Rows from expert 6 of block 3, named by matrix and row number. Rows with one number belong to one neuron. Each number is 500 + 25 x the weight over its row's rms, rounded and kept within 0 to 999. All counts start at 0. Numbers have three digits each. After the name is the row's rms in percent of the matrix's.
# up: expert up (model.blocks.3.mlp.up, 8x128x128), inputs 0-127
# down: expert down (model.blocks.3.mlp.down, 8x128x128, transposed), outputs 0-127
up.75 076:527534528524527515482478496517446516500512453511526491436430487435486537508500477493514501481524510487479489515496522509505527486511503494507488523497555511487483537486505509519487502470503481511489483466472467501501491473522453516536519510519596529514536485449483494479475485515515519477488478530505525529492507513505518525510479533517491481477450468521500511485487458497513489517490
up.77 021:469533483512521501488514494521458520503506460518528516444439431447451509508497529510496517525502495484492516500512522502492513517503526514474518523487544498514436535505520485529520486489509478517503493478474476484428516506469471517544507480520573535511507483467503466493511506501496495498493486517503513507521501514471516491508495515507503491500468501494468497535533493562536543520522
up.121 075:530510507523534534496452511515460499493524484505530495440447474448480529499514481475490482515537519497482485526476520519518506473518490496506471502484549514482464539478490509498460485466513483487508486471490463489494520474535466511515489482509577513525516490456466472485469481528501533461502484528519510526469513528504518530498498527522479493471458498522497520508517450516535520533478
up.122 183:473536490527528500495525506522477520507519463514537514424423447434459515495490520511513523500505498496498515501512524492495504508510519510478516515481554507514449544495515486517528484479518491505504486474490471480438503493467481524537500504515594534514507487460513483474497499513485496486499489524489509520519512534475518491512495514508500495484458485492474515511512483532537511526519
up.126 014:503518497529540520494474503508462509495527482507536498442451447452460534518502501488496486536521506493497491513492508510507515485525501502492492509493551508490430542485495500506485481475506473494500494460485474487460537481506470520532496481515575517521512483465482467485478493522509515479495474516511509539483511525491512512493482524524483489475453509510484516534539459552536552537490
down.75 038:497502477526537535534487535514512468451530512504525498437486456449469516482540508473488497516540559530499479554461513533550490477518476512491465516489541520481472530488478500473491497475509503473522489479538478473481520486485512518512488503514545478532483499467485489481461446502477536447532496507516488519479510530495510522474523501512469484487497499506494512503514480505538509522485
down.77 024:485538494494483542531501528483546496498519501495496502411467449469463527492532508495477503504489525524479517521467500514514505527465517497443461506488509555515474493495513471506510486500496540515501519514526514487451515487468542507523482509503528527497467537516491493513531503507486524488511499461528483535507487540434488480497498455432504478517511495463467488495512515516522492509504
down.121 064:530495513512498440482496500520479505527480479522506507521499535505535489492447485531560481485475453486513498454560513447468516497518499506540564544543516478502524507518500532513501531505505496513487482507496507509530490532534499509519516531515515512466523492507528534490517500470508448502466503478437512478473477467537487481509482502512503465493486484504532476475478492468472484465474
down.122 032:483527496504481449516512524467558489512509522477478456475530493512481506468493479530525506505495483521501519478530490479483483505478504496469539509458505512530515483537500508486522491494507506498505485533513572490470512517464543499503494537495491498517502586533527535483515490479490462485498526472469488450509497521460495460508496448436507456521534495457483486497505527506493506485496
down.126 245:503516512503487432496529498502490495531510494503495509490487500490501510528443500551565500489482452486501490447581494444471522500518492491518580550531516494513498491520498519514531503509490501518481507494496510503495505500494504503524512539527519526498499497516562524514509496486513437506480477466417517503490481487512481473508468498508496460499485495517508471486489492491475488494484