config.toml
model = "sound classifier"
dataset = "read English sentences (LibriTTS-R)"
train_examples = 15625
noise_aug = 0.002
input = "waveform_16khz"
targets = ["voice"]
num_classes = 2
arch = "transformer"
norm = "layernorm"
norm_position = "pre"
activation = "gelu"
mlp_ratio = 3
head_dim = 48
fused_qkv = false
bias = "none"
qk_norm = false
parallel_block = false
inner_norm = false
moe = "soft"
num_experts = 8
moe_every = 2
expert_mlp_ratio = 1
slots_per_expert = 2
shared_expert = true
wave_strides = [5, 2, 2, 2, 2, 2]
subsampling = 4
layers = 8
width = 128
positions = "sincos"
pooling = "mean"
mixing = "cutmix"
loss = "cross_entropy"
residual_init = "none"
optimizer = "ademamix"
lr = 0.0012
beta1 = 0.9
beta2 = 0.95
eps = 1e-10
beta3 = 0.999
alpha = 2
grad_clip = 3.0
ema_decay = 0.99
steps = 14500
batch_size = 64
epochs = 59.4
lr_schedule = "cosine"
final_lr_fraction = 0.01
warmup_steps = 720
weight_decay = 0.2
Rows from block 3 of a small sound classifier, named by matrix and row number. Rows with one number within an expert belong to one neuron, the router's apart. Each number is 128 + 24 x the weight over its row's rms, rounded and kept within 0 to 255. All counts start at 0. Numbers have three digits each.
Before each expert's rows are labels from the 100 clips, of 14976, where the router gives the expert most weight on average: "top examples" is what is common among them. Only what is clearly more common there than usual is listed. The data: read English sentences (LibriTTS-R). In brackets: how many of the 100.
# router: slot weights (model.blocks.3.mlp.router.weight, 16x128), inputs 0-127
# up: expert up (model.blocks.3.mlp.up, 8x128x128), inputs 0-127
# down: expert down (model.blocks.3.mlp.down, 8x128x128, transposed), outputs 0-127

# expert 6
top examples: voice: male (100)
router.12:123139129094087101113143095103136140153090111126101128147124130140129102143100134158162146124099099104121155099160111097099138168088153123126156161157108113151141088165161125166144150169104133176094139152112150143132116145121132112143155140139114142103120136137146146140181152082142102169105141097105134105142103094128110107162106121090165128179158124104133089126121163122097123096138
router.13:133134138092083100114137097100137135148096121119095119150127136139134100151105122152159136126092102105123148099155106097104143167086142114138149149157104113141146084167150137154136155172099134170086148153121154145142118145129135107132158140129112137106122142135144147143183152081155102168106135093108131104134103092140107110151105121087162128185160127106143092123121169117090123097128
up.2:103163118150161138126154138151112152140154093135169140052058081059091141116113148134144145121147118127124145126137151116127122137142143131111142132106172136140081170128146120144157106111152128130139110099127104105075127118103113140160116136142210159143137120089145108104124131151105128112125119142110139153130145172104143121132129134131116131113087112122102143132134105152173132155136
down.2:107155115092102209117138131111142140122126124104089107087111094125108139133164136104087162126123169129106142177057107162164115144100134107098048142095101157154133093121144100131136120147106142143115128136121129115112109113108126109109135128136117133117101163154121142137135152119129190141131133150175141135158118133094137138150137117099145112150161114112118112133127169137137124116148
up.7:102163121154156129123152134149105147134146091141164141055054077064089143125118146138140150127134127126127142130139152121124134136140146138107143143112181134141080171123142115144155114108146121132131116102119099111069130121097110152162129132143219160142136114089140112104124126140115125114126117150117136148145138160103145120139121142136127125111088113121103143138139111158162138152146
down.7:115128125114111123117139117120152140148112136093119125165128133155136101128094145142155149109113110062127136116137074103119129143124144095122142163132103133143157106154141125144153116128125113146134140123124179122125107207121133081149139156164086146133141191179148163107155142095135121163098144150094147044128111088120131116150126096121137097148145105115119107117109146127108112125128
up.9:156150124174157132122107180124138121120140122125133102125112093066073139107135112122138141147136135118107130138126111143134128143105120117127133112092170172141125120133116136125116142098137158137126107091144140112126126130147078124111156132119142130179160207090113135032143097110135135097133127156139065101113138096129163137143117137105113143135122108117121127149151093152132162141113
down.9:096152117120092089126153135097148139152122129112094101095130084121085124110099129171172169132098103122118154107164102094108118157104148109103166165104123129179133109158148116141163118135128114147121114132127149116095121155076141111154131169143128162133126158150154159099163145098115095144120145132095134110142125135103129087174126113085164094165153118089120111135134151144127134123141
up.10:112164136152157124122151128159104143138146085154170150066044088062097146119113142138141141119135123125125134126142166119120142131139139147113145137120181137133095170115140120140152120111140124132130117096123107125080125114107102164164144139147231155137141111094143117100109121140116119105119119154113136145141129150110145120130117140143115126105080106123109142131129109152147126144141
down.10:139144105118140209136090140145128144106140115129127137107104094109096131122171141080073122146138178116115137187051133178174104128128132116113049120105133146131114130126144119138096112131115138134147116113139126117117119108154113119134135110128129132162120137108081131109119149135129197115128137142186124138093151127110146158120145128125117137120127124116108119146142099148151147148112
up.13:105145118153160138126128137151100139127146103143162143065063072059088149132126153128130136149141129127123135136130153132130136124142139141108133132113170130134069177116134116135133115103147115123140124099122093109069145114108108146147122110140204151153131108089123100109115122153121133110133112154130136152126134167104150129132128150141123129111089128130103144155157109172175163164134
down.13:123136129102104073123170145130126134159130120121097135122126157121153122145092128171184158094139097094085143097185113086108131138109135096140186161128117125143155093147132136143164132139118124156126128151125132118146113119112125089131142167142123127136134149134176159153150120093144093144140109122068139142150128123138135123164138130109135109137133100135141064088097121088121085111142
up.14:103149118146157129122135116137095138125141101145160143082079058077078136149129155132125141165137128125137131130137147132125147132137139144108142133119172128130063156118131116140140119111140118128128125093115095119058154120102100153155124104140201150142127107089127091123116125138131125120129108141133134151145129149106144124126118144145124132125100138130102146173171119191160183157147
down.14:157106107143103067143110140126150135153112139110125105132134161175152129099099122149169085114114070110121134077185112094079078115134147116167195158110120121125142128160130154146113115134146098119151098143137150096165142147158152097148107132123134146117137123138122131100146150141106079132119158134103157116102151144165133095129152126121151112136146143110163150108112131100122115121112
up.20:114164142153158128124146136159104143141149087157170149067046089063099150122113139136139136119140122125119133126141171121121146126143136147115145134123181140129096171119138122139148121113140127131131121096127110129082126113112101167160146140149230153140141115094141118104104119141119121095116114149114127146136127148112140123122112135143106128095078107127110141129127097151145126144137
down.20:133145126176147138115133112145124112117128077172171143114076098081097106130122146126146113127171142110167131144122148128145124119171113169135129133112166136125122149124126147128130127118139167100127110098127108140117119131139094184167142155160172108168145101101127142061114091097130135107090143138116148135079137123131150129107118169175088149142091108115117164128128109133138126145100
up.24:149150139152161147119094118138084143124149107144163130077084086082087155161132117114125119152150133123116117140122145141134151114137125125130118129117171136112053159114124133141104121105139115125126112087114091123110158098153088149157129105138197154149147102080105090117103120149143144111130102146143144161114138152128143146123115153142116124115090129141117144150156093164163173160117
down.24:135138140130119069114127116137113169163111112140130136139117126123125126142079125164170136115087068101125151067195134084076148155112162130146193157154132118146127127151156143168139139137118104166106116120125127141132115135134118127155154148136138168120141114128148139126165169107147073155102107106090142114118112103146108100151100130117153106141120112110135092118115128123104120112118
up.28:123163126154163165124157128134117133133159095131174146075063094077107137123136132113127121110179140127127127153112162128152117130161126149115116126113194143126118163150131125134143103120143156117137107106122142128107112137128124145164141142160240138146140144106145112120111114132115156098086132136113126131114151135106147133086127110138075147117092105128098125115114105132140106134130
down.28:125154122114092156120114137100157149135109122112095093107120090126090130114130130133128148131089133112115161140106103128133119150104156108117103165105134136179142105158144133145128133128116111155112109141131170114093112156120146109148139164139124163128130203156129178105173164082137144135106148115140145088115117115114125108170110097089164077160177103089127100137134154147116137098112
up.33:177133155148158158115073128139078130126142104127149118085088131085127158134133099104129109116161141122102108150109148143142143099139114115147099125121164143104115160106118145127082125097131108119126107092113097129155125095184082129131131126135192139145162125081092116120094113153145157099126112160145146153092139139145153163128121157148110119107095108154138142114118080119144123148099
down.33:094152148121128071103161116116147143152115116120127102128115133118133132132096131173168157096102094137148146084182124092095141140125142140088184139126128140161165128116130107122164134100115135134104133136119154146102098144092136143117139174145127154123143159149167165135129151112150078149108142119089141133171105118081134084141110096115138110144152096118110135105102163122103103109166
up.37:101164120154155128123156133148107147134147091141165141055054079065089142124118145139141151125134126126129142129140151120124133137140146138106144144112181135142081171125142115145158113109146122133130115103119101110070129122095112153164129134144220161142136115090142113103125127139113123115125117148115137147147139159103143118140121140136127124112087111120103143136137112156160135151147
down.37:113148110104104192125128140129136166150125122110105132110105077120087126133116145125122160127102145083094158160086091122146123165108166091107078170125109146169114103136161113160136114133108107173131140112137142100107108131114123092152148135159106173144121169144123144111168171105128170145136120142148135110124124110103138120181137122101158097142142104094106084140132125150134132133132

# expert 1
top examples: voice: male (99)
router.2:112147128092091098128152105122145139148124122122114144121111117127110100131115157163142155122098098118126168098160111102093133177066165132114159159116119125159133092178171113161150114152123134166123130146126139107120114134109146120146138138130130149112114142134157134147190156098127100169130148114101145124153118125112121100149109106070162112195156118091115095122122177122115120110149
router.3:116154134093092103118150092124143143152111119128110144120112121125111098140110153162146156122103100106126166104163117099096140176077163137115158163125122122155134097174177115168150128150121138177110133144122141114119112133114145129146146138143136156096114137146155137150186150094130105164116146117100152123151099124114118103154095109082158114188153119100117096122121179127111122100148
up.7:103165130148153126118157129142095151137141081146159139062054085063098149132114138143142152118131122117125141125144148120118145141136149135107148155120180136141090163123145116156163119109136116144123122105107101119079124124096101151173140137150224169141144112089142115112130128130123120116119111138118144146149133145104137118141111147136130116115085102125103129130128108157151127145146
down.7:107136134109114169111137119129137120117101123113100122180130119144118087103138126119112148148146171081140134176077099146172113123137121112100087147129114102142154103164129098124131123146130124119134126134109182127107133174112130111135133123135091110132147171153128161092140107082124169135102165145144123045152119075102125141150119135141143117140158139128108117157144133158093162108159
up.8:168141166128138131095122113125050145140116080127121115114094147093136159151108100136152137073138114105106125125144123122118170125133133119149137138134134130128146143117132146148130141114122084146102127107093123137164084112165062128142158160142162151132176130102123145135113130129169126124108105162124145138122123112144162142140099162147124104123107075154146127083076102099112080124118
down.8:130128134138132035145151147117150120167134149124134126143150138126131142123077125175191116114117085128129127076203111074090126118129112132145211117128113149133141106131118156111149132137125140122140149136153163134136135126117142124122130165123124116148134155144172145117119108128131056107140137118054106127113124124149125090128140120117119125125131127113146124111118128114125114136105
up.10:118155160147161141123142130150099143139149091163165160074065103070111147140121126134126136102147138135134136137128176128129163123147132163118134105137173135128113165089135128135146131107145160124128151100122104154102115112118097179150137140141207154130147110093137125137099117145120132073127097134125107150137112147116127126121097133140110154073086094132113154113112086137138108142135
down.10:109122117110111124126129124125153114125105148103098121193158130156122070098118130134136134159136145097148133144117097124148102116139121120116129134118105098143163102171123116118125114143137115106150120141121198119118147171113150107129126128119068104140136173153136166090135110081120131132113175144118119031132127072120128125142131124144143124146172155123116129158150140147098168115140
up.16:132164145145149146117137108142091134111137088142167129076097090107097150152150127116107136119141142096113128146117134147143160148130153133130117180146187146131079150146140131164146127100132084161111132099093098121099131138124101149197146118171220156119150133124122090133143124122143147134104115128145128135140113116122126132115091130119112063124085104120125115129126115138113138126136
down.16:140139122108123214114097115119122120091119120108108105125119124133125118106178123081079128147148184127111121192050116181178127134123126088127046148106119130117126122143133123131099117128124102127120103134108130111137125134148126103131134104127105126134133140126088124118129126121127200143120155141194152116127138129128140168127135131130127106142157136137130125147142139139124148124137
up.18:171127180126138161108088113119085122120124113127128124125104152108152157150132089105121098102164146113101104153108134145148139103157113129160106120135135114096149139098121162128092141125118096122112144116109134132164116099177092132129137133141139123153172114120093134148089105139167154090104107146149145142087129119156142164101107160169089121098103113175150134084091091106115101129093
down.18:091150117125097103135143147100171134159129148108107092082131092122085136086110117161160165128123123137122163127144108096125104142113137115104148154076124139182136118149143124124154112118133124136134121135145164098096118142072158123122130173137127151142115183169152174091145130108104110119133164140095122107123123154113137086182135105089162084138147109085124117129137147134142129128128
up.19:133162152154150128116138127151090147138140079142161132065047104058109156127115119135150141107138128122113129130137160122121149126139137127124135151125185139126108168118139127143143127106134111139118111096111102125105116107123092156163147148148238159137152114083133127102112121135130128110117113156117148151139136143122147133143111154141128111105079097133121138114114099133139111139135
down.19:116133148119128142126137115154145120143133142141148150172129173138168112153107122110120119102127111086145106127109121129138160109163119145126116135168119132118165126142121120125140112129133146125143174121125157149141114184131142161149124151171107132115118153195138183148127143123133145159085110104103103077132085068113085143114098067150104094093099104139110118099096107112094104122131
up.24:141113107131143119132111139134117116134148141127149143137116135112141140155117138126136110155164114162136097115138146126118114087146097132137137088108121116094134144068108140105110109127136164091159122117148118133132153046145119131109098117117124114163110083102113152148050097197139119100151106133123144168108142164137155146115156141165102168116125150172127159139149111132166138172112
down.24:114135127105091166112124113082143135124111110110078090111105071101073129124146150124125161138127164123125160170094101136154128155085129115102089153081120132159121092126136106131118133128118121134103107133123125116080109128106120104119125144144135146118109154157110148104151129107132163133123155149151170138139131156127147124170123151095176115184190129099145127155147175149138142117144
up.29:171128134152159163125070138143093131124151125127154122071085121085122160127132105104128101135163138131112110149109142141146132096146113116146104128110165141108103163114115147124082112098136119109137108099127095115141144088182100129130117119131184138152141113086093113111094116166132156098130109145141147159079140160142138158124127152148109122101090127150133141126136078129162138161089
down.29:111153136124118103136157158106193111154148139090111107089114138116130144072129113158152131115115116178107135110153128106113096127129122117097153081090129150144153124149113122105155105141134155123117126166154203134115119093096167119106126166086093135137132210134158144151119125141117103115133168115117111138140151166096130098122153088105127124131149114131120139111120153108126110118132
up.33:191120136133128133114071132129094125143134114112106121123095156099144137131103102125160093123167116134100104124140139122120124090139102120160133117110116117096151138110118163125081116142128123110135112123121143118185135083200092111114125148133136128150140113095100148131084105148139129091124108144115158150054142142154148162125130149150096143110117119172143132101111095102149111139069
down.33:112162144091121097094147099098101173156116103148098146153093119095129124169105128159131150142085096110103157092165123109093156162096154117111162125152116116157127112105158107163148145152088115162094143104107132165107123123116091122125148120123101178117140123119145116146151177119162096163118106122125148144152112098109136095155113143120169147146132132120116094152140154156113148121153
up.34:156113128129135150129099137121132122127127136117118119129136137131116127089139129115118112127166142137071120145117134144138111105126120126145114111065122128111126133102115146119102111080180124112145105126133134092147126100158120118113108118118119120118126148123103114123089115169120146070137136193146132161103161181143221151121144126144116141106139135168143170120127083106213128146109
down.34:109159107115092159125150150083170117122130135103084089085129092127092128102146124118123161123148159132130139163093092143161110138122120100092093174081125152154153098170132108118151126150122139127124114150133170097106120141092155111126132161140126118128102193162128177082137115095113159129121166132139130104153129139094122128156136117100139082141157113099122118121126153127140118116144
up.35:104164128148153126119157131143099152137142082143158139058055087062098151129115142144142153113132122116118142126144148121117141141133151134108148157115178140141093160124145117158163115105137117145126120107108102116082122120096103147173137138150222170142141116089142115112129128134120121114120113142118146147151136149104142118141116143134129114115087099125104130125124107152156121146148
down.35:110125125115117136122132123133149115123107146107104127202152134155127077097119128129128133158141153090150127153104100131158103111145116123112118134127106099136171104168124112118127113140136119110150131136120195124120145172115146114129130126125072099141140176158137168095130105081123141132106174141122114033134118065115120130138126121148134121137160151127114125157146135147089169116141

# expert 4
top examples: voice: female (100)
router.8:152109161102113145133111114126145095116136149148118176150146151151157117159143133104117110128158141168118110139103142141146131117138092151152098113174117118094153112100101146095103170147143176122132176148156128159153118087155145120095137125114105091112116108129108135189113077115158145115142125072140120138108089115151099162092146121137094181112127127167153120128125149119101127108106
router.9:149111157103112142122109110122148094118128143148116174153145151146151118161137136111124107131153136173120102136113144139140128112137093159154103107169116120090159110101103150092107167154137176120127175154155130161147115087158149122098138126112107088109118109135108143184116077115161147120136126076133125139102087115155097161096138111132094183109132128169150124127119155114099127099110
up.0:100156125153160134124143137145101145130142093143161137062057074059088149126123147135136147136136129125125141134134149127127137131141144139104138135112172133141075175119138114138148117104146113126134122104119103112067134122096106150155127122142211158149139116091130108100117126147118129109130115157126134143141136164101151124137123152141129127111092118126101147147147109167170149158145
down.0:131123153153137118109159117142114115107100106151137136174144178149169122119130113136141137083113131100156125122148119120139150141151121122136146149175153112127169154134105133127156155114140148131094120133120119141147106183123136136160126162142136137064163126168155146104148110110142113141063143068093129090146098092132092117123099121137130105128119106125141141089087126093079090088140
up.1:105152129154161137124136137146100143128141094143162135062053076055089152126126146131134143137139132125124138136131151130129139127142141139107134136112172134137077175117135116135141119102146111123134121104118101112071134120102105150152128120142215155149139114090126107098114123148120133107130115159129137145137136164104152129137123155143129126110090119129104148147147107165170149158141
down.1:141125144149142184122139129146120085078123110151141148143129149129146112122171119095101126104157183143171102179083141160192145113165093139133079121154163112107151151120088131098134141117151182102114122133130115139131117159138140156135109142128141107079137124139127133117115079122122170115091148086133112116135106114129108154101106116151098135113119114146137157106106118108103106105130
up.2:102155128154160135124141137145102144129141093143162135061054076056089151126124146133136146134137131125125139134133150128128138129142143139106136138112173134139077174118137115137146118103146112125133121104118101112069133120099106150155128123143215157148139114090129108099116124147119131109129115157126137145140136164103150126138122154141130125111091117128103147145145108164168147158143
down.2:141125141146138195123134130139119087077120109148133144144133143126139109120174121090097126107151188145173104184072137165194144115162097138129067118148161113110150149118089128097130143118149178102116121136129115137128115160138135157134108142122134112083136130135119139110117086115124178116098150093143112110135114115126116155104110117151104138116126115145134156111110121113110110105131
up.4:099157124153159133123145137144103146131140092143160136062056074058087148126123147136137149135134128123126142133136148127126137133140146139104139138112172133143076173120139114140150117105145113127133121105117103111066133123094107149157128123142212159148139116092131108099119126145118128111129115155125135142144137163101149123139123152140131126112092118125101145147147110167169149157146
down.4:145123136141120161123146133134129096084115108136115141170155169149157099111165121112114126089131160137162116148111117152166139131149111116141103125151151107112182134138093140108143151127151181120114112162132134131143115181133146136146104162107111121062137145154136150099144101091135143139084183070122121090132118102138109137108116102129119120134142113137148138087091130085100089090127
up.5:096159124152159132124148137144105147131142093143161137060056074060087148125122147137138151134134129124127143132136147125125136134140147138103140140112172134144076171121140113142153116106145115128133122106119103111066133123091109150159128125142211160148138116092133109099120126144116127112129116152124135143145138163100147122139123150139131126112092116124100145146145111165168146157147
down.5:141131131130126215123124126133125096073123109131120139141132130134128109122193127084076125117151190151153109185060130184192136122147109125128051112135144115110145131124100128105122136126142173112120119144126127133124123149137137140132107128111116117084123136132106125118122104118126190128108169100173122117128124121125122159106119109137112139127139123144132150118118128118119118111127
up.6:097159123152159132124147137144105147131142093143160136060056074060087148125122147137138150134134128124126143132136147126125136134140147139103140139112172134144076172120140113141152116106145114128133121105119103111066133123092109149159127124142211160148138116092133108099120126144117128112130116153124135143145138163100148122139123151139131126112092117124100145146146111166168147157147
down.6:141131132131126213123125126133126095073122109132120140143133133135130109122193127086077125114150189151154109184063130184192137123148109124130053112137145115110148132125099129105124137126143175112118119145126127133125123152137139140134106130111116117081124136134108125117124103116127188129105170096171122116128123119126121157106118108137112138127139122144133149115115128115117115109127
up.7:096159122152159132124148137144105147131142093143160136061056073060087148125122147137137150135134128124127143132136147126126136134140147138103140139112172134144075171121139113141153116107145115128134122106119104111064134124092109149158128124142210160148138116092133108099120126144116127112130116152124134142144138163100147121139123150139130126112092117123100145147147111167169148157146
down.7:139132133131124210120129124135127096071119107129119137148135139143135111120194126090079128110146187147151110178068125183188138129148112114132059119141144116111153130128098131109129138123145175118114117150125129132129121155133143133140107133111112123070125136139114125118130104114130184134097178089168127113128120116128115153108117105133115130129141119143135149110110129109111111105127
up.8:098157125152160133123145137144102146130140092144161136063057073059087148126123147136137149135135129123126142133135148127126137133140145139103139137112171133142075173120139113140149118106145113127133122105117104112065134124094107150157129122142211159148140116092131108099119126145118128111129116155126134141144137163100149124138123152140130126112092118126100146148147110168169150157146
down.8:136123142148125116118159129135126113107107111140123131175154181154169114113132118137143133082112128109153127116150111122134142142145123111140147149163149114124182140143105139125156155123144155134105115152128131132151111184125143128158120169127123134067152139166154155097156112094141109144073162069094129083139109093138099116121111111125131100135132109125148129082085129082088085088134
up.9:096134132154158132126133141145103143129140105148156134072060080052094156130128147134132142138132129130129138131132150131124148121143139144098133122113165129140079177107126107125136126096149113115135132108123096117072135120094108153131120117137207158147134112097122109096107126158125128104141112161135134147138125174100149125139127162145137132104094128131103156151150103170176151164142
down.9:100119119119148068138151146146143184161134151144139143138132130124127125133080134163142142109093083093104157075190117089064107144108162138122191113116125136142129159109152116152145105118110104143146115092135087126142114123111124112132139136143119160171143135125147130118114175158135078146143074150098122148136159127126135086131154135117150125122120116096124125110106111116147113140142
up.10:095159122152158132124147137144104147131140093144160137063058072061086147125122147137137151136134127123127144132137147126125136134140147139102141138112171132144074172121140113142152116107145114128134122106118105111063134125090108149159129123141208160148139116092133108099121127143117127112129116153124134141145138162099148122138123151139131127113093118124099144148148111168169150156148
down.10:135126133140115112122154130137134119111110114129113129177158176159164110109133123143143133089107121115142132106157106125125137148136130099145151148155139114125185126149111144129154151126145155141112112165131142125151117180121148116157117168115109139066142144164154155101161120087142103150079181071098133083130115096143103113124120103115135099141140114125149121084088133081092088090126
up.11:097158122152159133124146137144103146131140093144160136063057072060087147125122147136137149137134128123127143132136147126126136134140146138103140138112171132143074172121139113141151117107145113128134122106117104111063135125093108150158129122141209159148139115092132107098120126143118128112129116153125134141143137163099148122138123152139130126113092119124099145149149111169170151157146
down.11:125128136139120084120158125138133133130111118130121128172151172157163123114112125159158137089095098107131139084181107107103138153129138102142175148156130120134175127146122141139158147121138140148111120155129141125150115167113145112157127166123114147076145137162163150111161132098145081153084170080086136096132113100141103100131120108113141099140135113117145119087090134086095090099129

# expert 2
top examples: voice: female (100)
router.4:127148138090082099120139085100149137149098123123097135143126135140130095148104136155153140129096100109114148094154095101099132162068147125130149149136107117138148080175153130155135147170089134166110139149132157142137119132125146116136145135136121149115118142150146149138174142089153101176124142109107144114138099095130113110150107108081151129199156128110131080124120177117099126097134
router.5:130153139093088104119134088100148140145103124126101132142128134140129094148108131149145136131098107103112148099150097103107137165067147124133149152137111119142147084183156132156136146170082133170111136142130160145138122135128143116138143131138121150111121148156142146140183147089151107179119137105111137115134096094132110110145103106077152118198153129110132079128126176119095129097130
up.0:113133140137153156126125138127085140124139109160146157100088086081104136150143122126098133138143161161156138156109160143143162123146131154116115085126171112130098153063117124121130136101144153108121153104118090148092132123117092178131117113113176158132137102085113114140095118136113147074157083124161107137136118139118132132127109160154133171082107122137115172149145090164139145147133
down.0:090155102119132191144155132169167134130153135125133173118084061110081091117142176115091134140131165110125141165069129152154101139118128132088075119117107153132132108146154099134148105145128167132163136120153158124087131123094140109141133128137098109149102148131134140114127130114119167134127162137152110109131136106084134112107153107107116143140131129087083111139136133148152136147139
up.3:131119154124150147138115131133112122130144129163152164133118125113131124157136120118096108137143149171146122143109164138140158099145103161133114040141133105109129143070110135095111142124140179091133164103140110173126130107141108174106118113102134114123130101110118128163063114152134139074163099133148087146115112137136132138097121142149108202088123135146133176131132108132130132147119
down.3:093174106138120137146147159152166155135157118144147140065115113105101108093137114128128151125141137142132153143115143130145091163117148129097118123079148156156122146159189122145153073119123163151148138120145159098116115117083149140133155148132152125181100167128139145107125140110093138109142157147121084116111154165088134112129128106087109125104093093084094117117124105126153121141118
up.4:143152187136148171095106087132117137111118115147145098127126126128120148158144109105123126117130152052127114162102119150166178138124140116144098155152144147119116131153123144161116144120108108167098132118098133142130120129142116139159205114140136136129192139132102108119130120120181165137063115115156115122125097105141106152130059129120128074131119103127136113130125119130113141121116
down.4:124174138126090109129147143087143125155130113092091104039097096075091143111122118158176157117122118135104145121153114109120128151114140120108152144105129159169135102147125139126154124133119139144104125140133195122110116100088134114126134180132152157142126197137152164115155131083131112118132141117108130134137128150107141103165111120092144102154170100114127110121126156129124117122121
up.7:116186148129131110086163102158095160149109051148125125129099139116139121134091121150167153091118101102127134108159140107108164138140140130116160152141135102136136134127148122159163136147116102145111102130069134145126096141108089135189169159165150154117173109128156142130123132111157105139086124131099149127155135113113125120139101150154129124119108082144118112094089123120118097108148
down.7:131118148139159118137133140178087156141165123149161179137120166123166133139113102126123091136123102130132126107140169117113147112159146140170140110191146098118128149130145164158138134138130136141143157110136097149169150105146123151147129107124138142140135070087145111166115151139122114122136079104116106135086117105152095117111115116148101142079052127116125106119120075116112134131091
up.10:105164128154157127122155131151106146136146088146168144057047083064094143124116143139141148121134125125128139128140155120122137135140143140109145142116182136138087170122141117144157116110144124134128116102119102116074126121099110157165134137145228159140139112090143115105122125138115122112122117149115136147145136155106142119136118140137124125110083108122105142132131110153155129148145
down.10:113135113111121188130124122139165133130125144101124145153108090144104093114130160108107136131124150073126132159076092147152109135125133106108082134120103148132145111151143117133135103129126140131156133118137186122103116193125139088140134137152079129144128197169121158102134141105126167152102168160142130051115124088103142130121146086121119116146148118108099114139128139152130135140122
up.11:109166144156163137126155138148102149140151086155167144066054096070103151129110128138136140111147129124126137131139158121125150129152137143113146134124186141132101166113135123144157122115143137134125127106122112131090122121107105166167143147146224161139148115091143124113111118134119124083114110135114121146138129143109128123118102134145103136087074098128107141121120084146142117142138
down.11:098145099118120166144137122158177122129141147112122160151102059129073075112126167123117125160142158105149137155088117140152094132127124126107102113111100138132139103163143120124134098144134161115166125127149182128097146137104148107138130132127073098155111156141134148090125116095122148137110180145131111080108141086106141112103145111121114146163154147096096122156153140152133157145122
up.12:132111140124149147145115131136124114116146137146153167138126125119133112141144122113098108141140161187153116150102157145147145095141094159134107045131130119108130140065100136081110139118151188084141152107143106166127135118140124174099104114105130105125121113119117127149079107149111143067182111140146095143116116141138140139096134130147112185099131139144137182136136125131135132148119
down.12:121121138144150150136126146138161097107124143160171127089128157118141111096150101102107124117164153144159092156103151151161106098168092156125105109106143145103139175120109116102119095107138152101142172133128143116134120142121150175095127129140167091127116139167116143120081100140103153093127148151137087094125119142125106161102126106170091139072085111163117171111118120119151113122127
up.13:166133140147161153115079134140078132129150105133150121090078116072114160145124106110137109129165136120110108144118144138137149097147108117138113127116162134102103162106115142125088118112136108113130112094113098123138139093175081131131128124137181139157156112082096114121086109155151149094123099149135149164094142149136148161123117164156103123104085114159127141125134080137160136164101
down.13:162123136112119219122074128117126127101118125118110111120116110117112142122170122080080109150139175119122121187048118173174133122128124118148042143131127138120124124122121145124082130117121105124118129128127129127135128124169128128126137105136122125128132141140078129123123134117138199123115132130195141123099126124149128162130116129131128097130148136136143129152146126146123153122100
up.14:168131135148160165128066132137103128117149132128155118074093117093117161132143102099117101146165145125109107155100136148150133097142117116146094130114166145106101156117115146125077112091128116111135114096129098119140153083175107130134115109132183138154138118096088103115090113171136162097132109141151142158081135152144131159124124149145112118106095133146135141134143081131149148161090
down.14:098161142118099103125151132074142138161135117100087102081105096083087150124123124160162149133103110127101158110159112112104137153105152119096161147108135158176132108129125116127151153126118124144106143140129168133086121119093127109129131166136150165140138205142153155137151149092144101123129125111118145138146120145090146090156122113088150091152166118097110110139142167153127134124138
up.18:153157138159168143125087121145097140123146108129164117058073105075107163134126109115135121144146127127110113138122143136132139105136131114138117142117169141113092168122132138140098115093131103122129107081125094117124149084153097136146124119135207153160146106074103106105097122164135142114133107145136155164093137153137130147141120160150122112110083122141129148135140090136150146164101
down.18:100146132116126151114176110137128139125124087136141157101083120094127137167139176135113166083098138109127140133100127138118148148099134153090103146141128137138142120124146080143167150131132160134098124119126093145097091131093110132137126154157166131081114089133145145151148152130146141156115105112139155170185113140099111104129113145094150140157131103094127126093096164109147079117184
up.20:149155143149159174119115116136101127117148100139167147071064101069109144131157123100107115119177161127130116167090162147162136117149125154132089131119189148115113160128123135128113114098134151114129110092120113134119121120147108153156130124155234141137145132100117106125095108141116171097101118142139133135108133137125145147104123130137095132119093110133115133122123104130138121135116
down.20:151151134101090197111093118082131126119108114099075090092095097101097134132169118106108130157112158129111135167080111166155127134117139104134070150105133139152139107120119140124097152139103116138094122131124146135105129126156123108119130137130135160123124176138095151134150154095150180133122138122196160128111115133128143144150118125114150104151168127130145116155154167156115155106108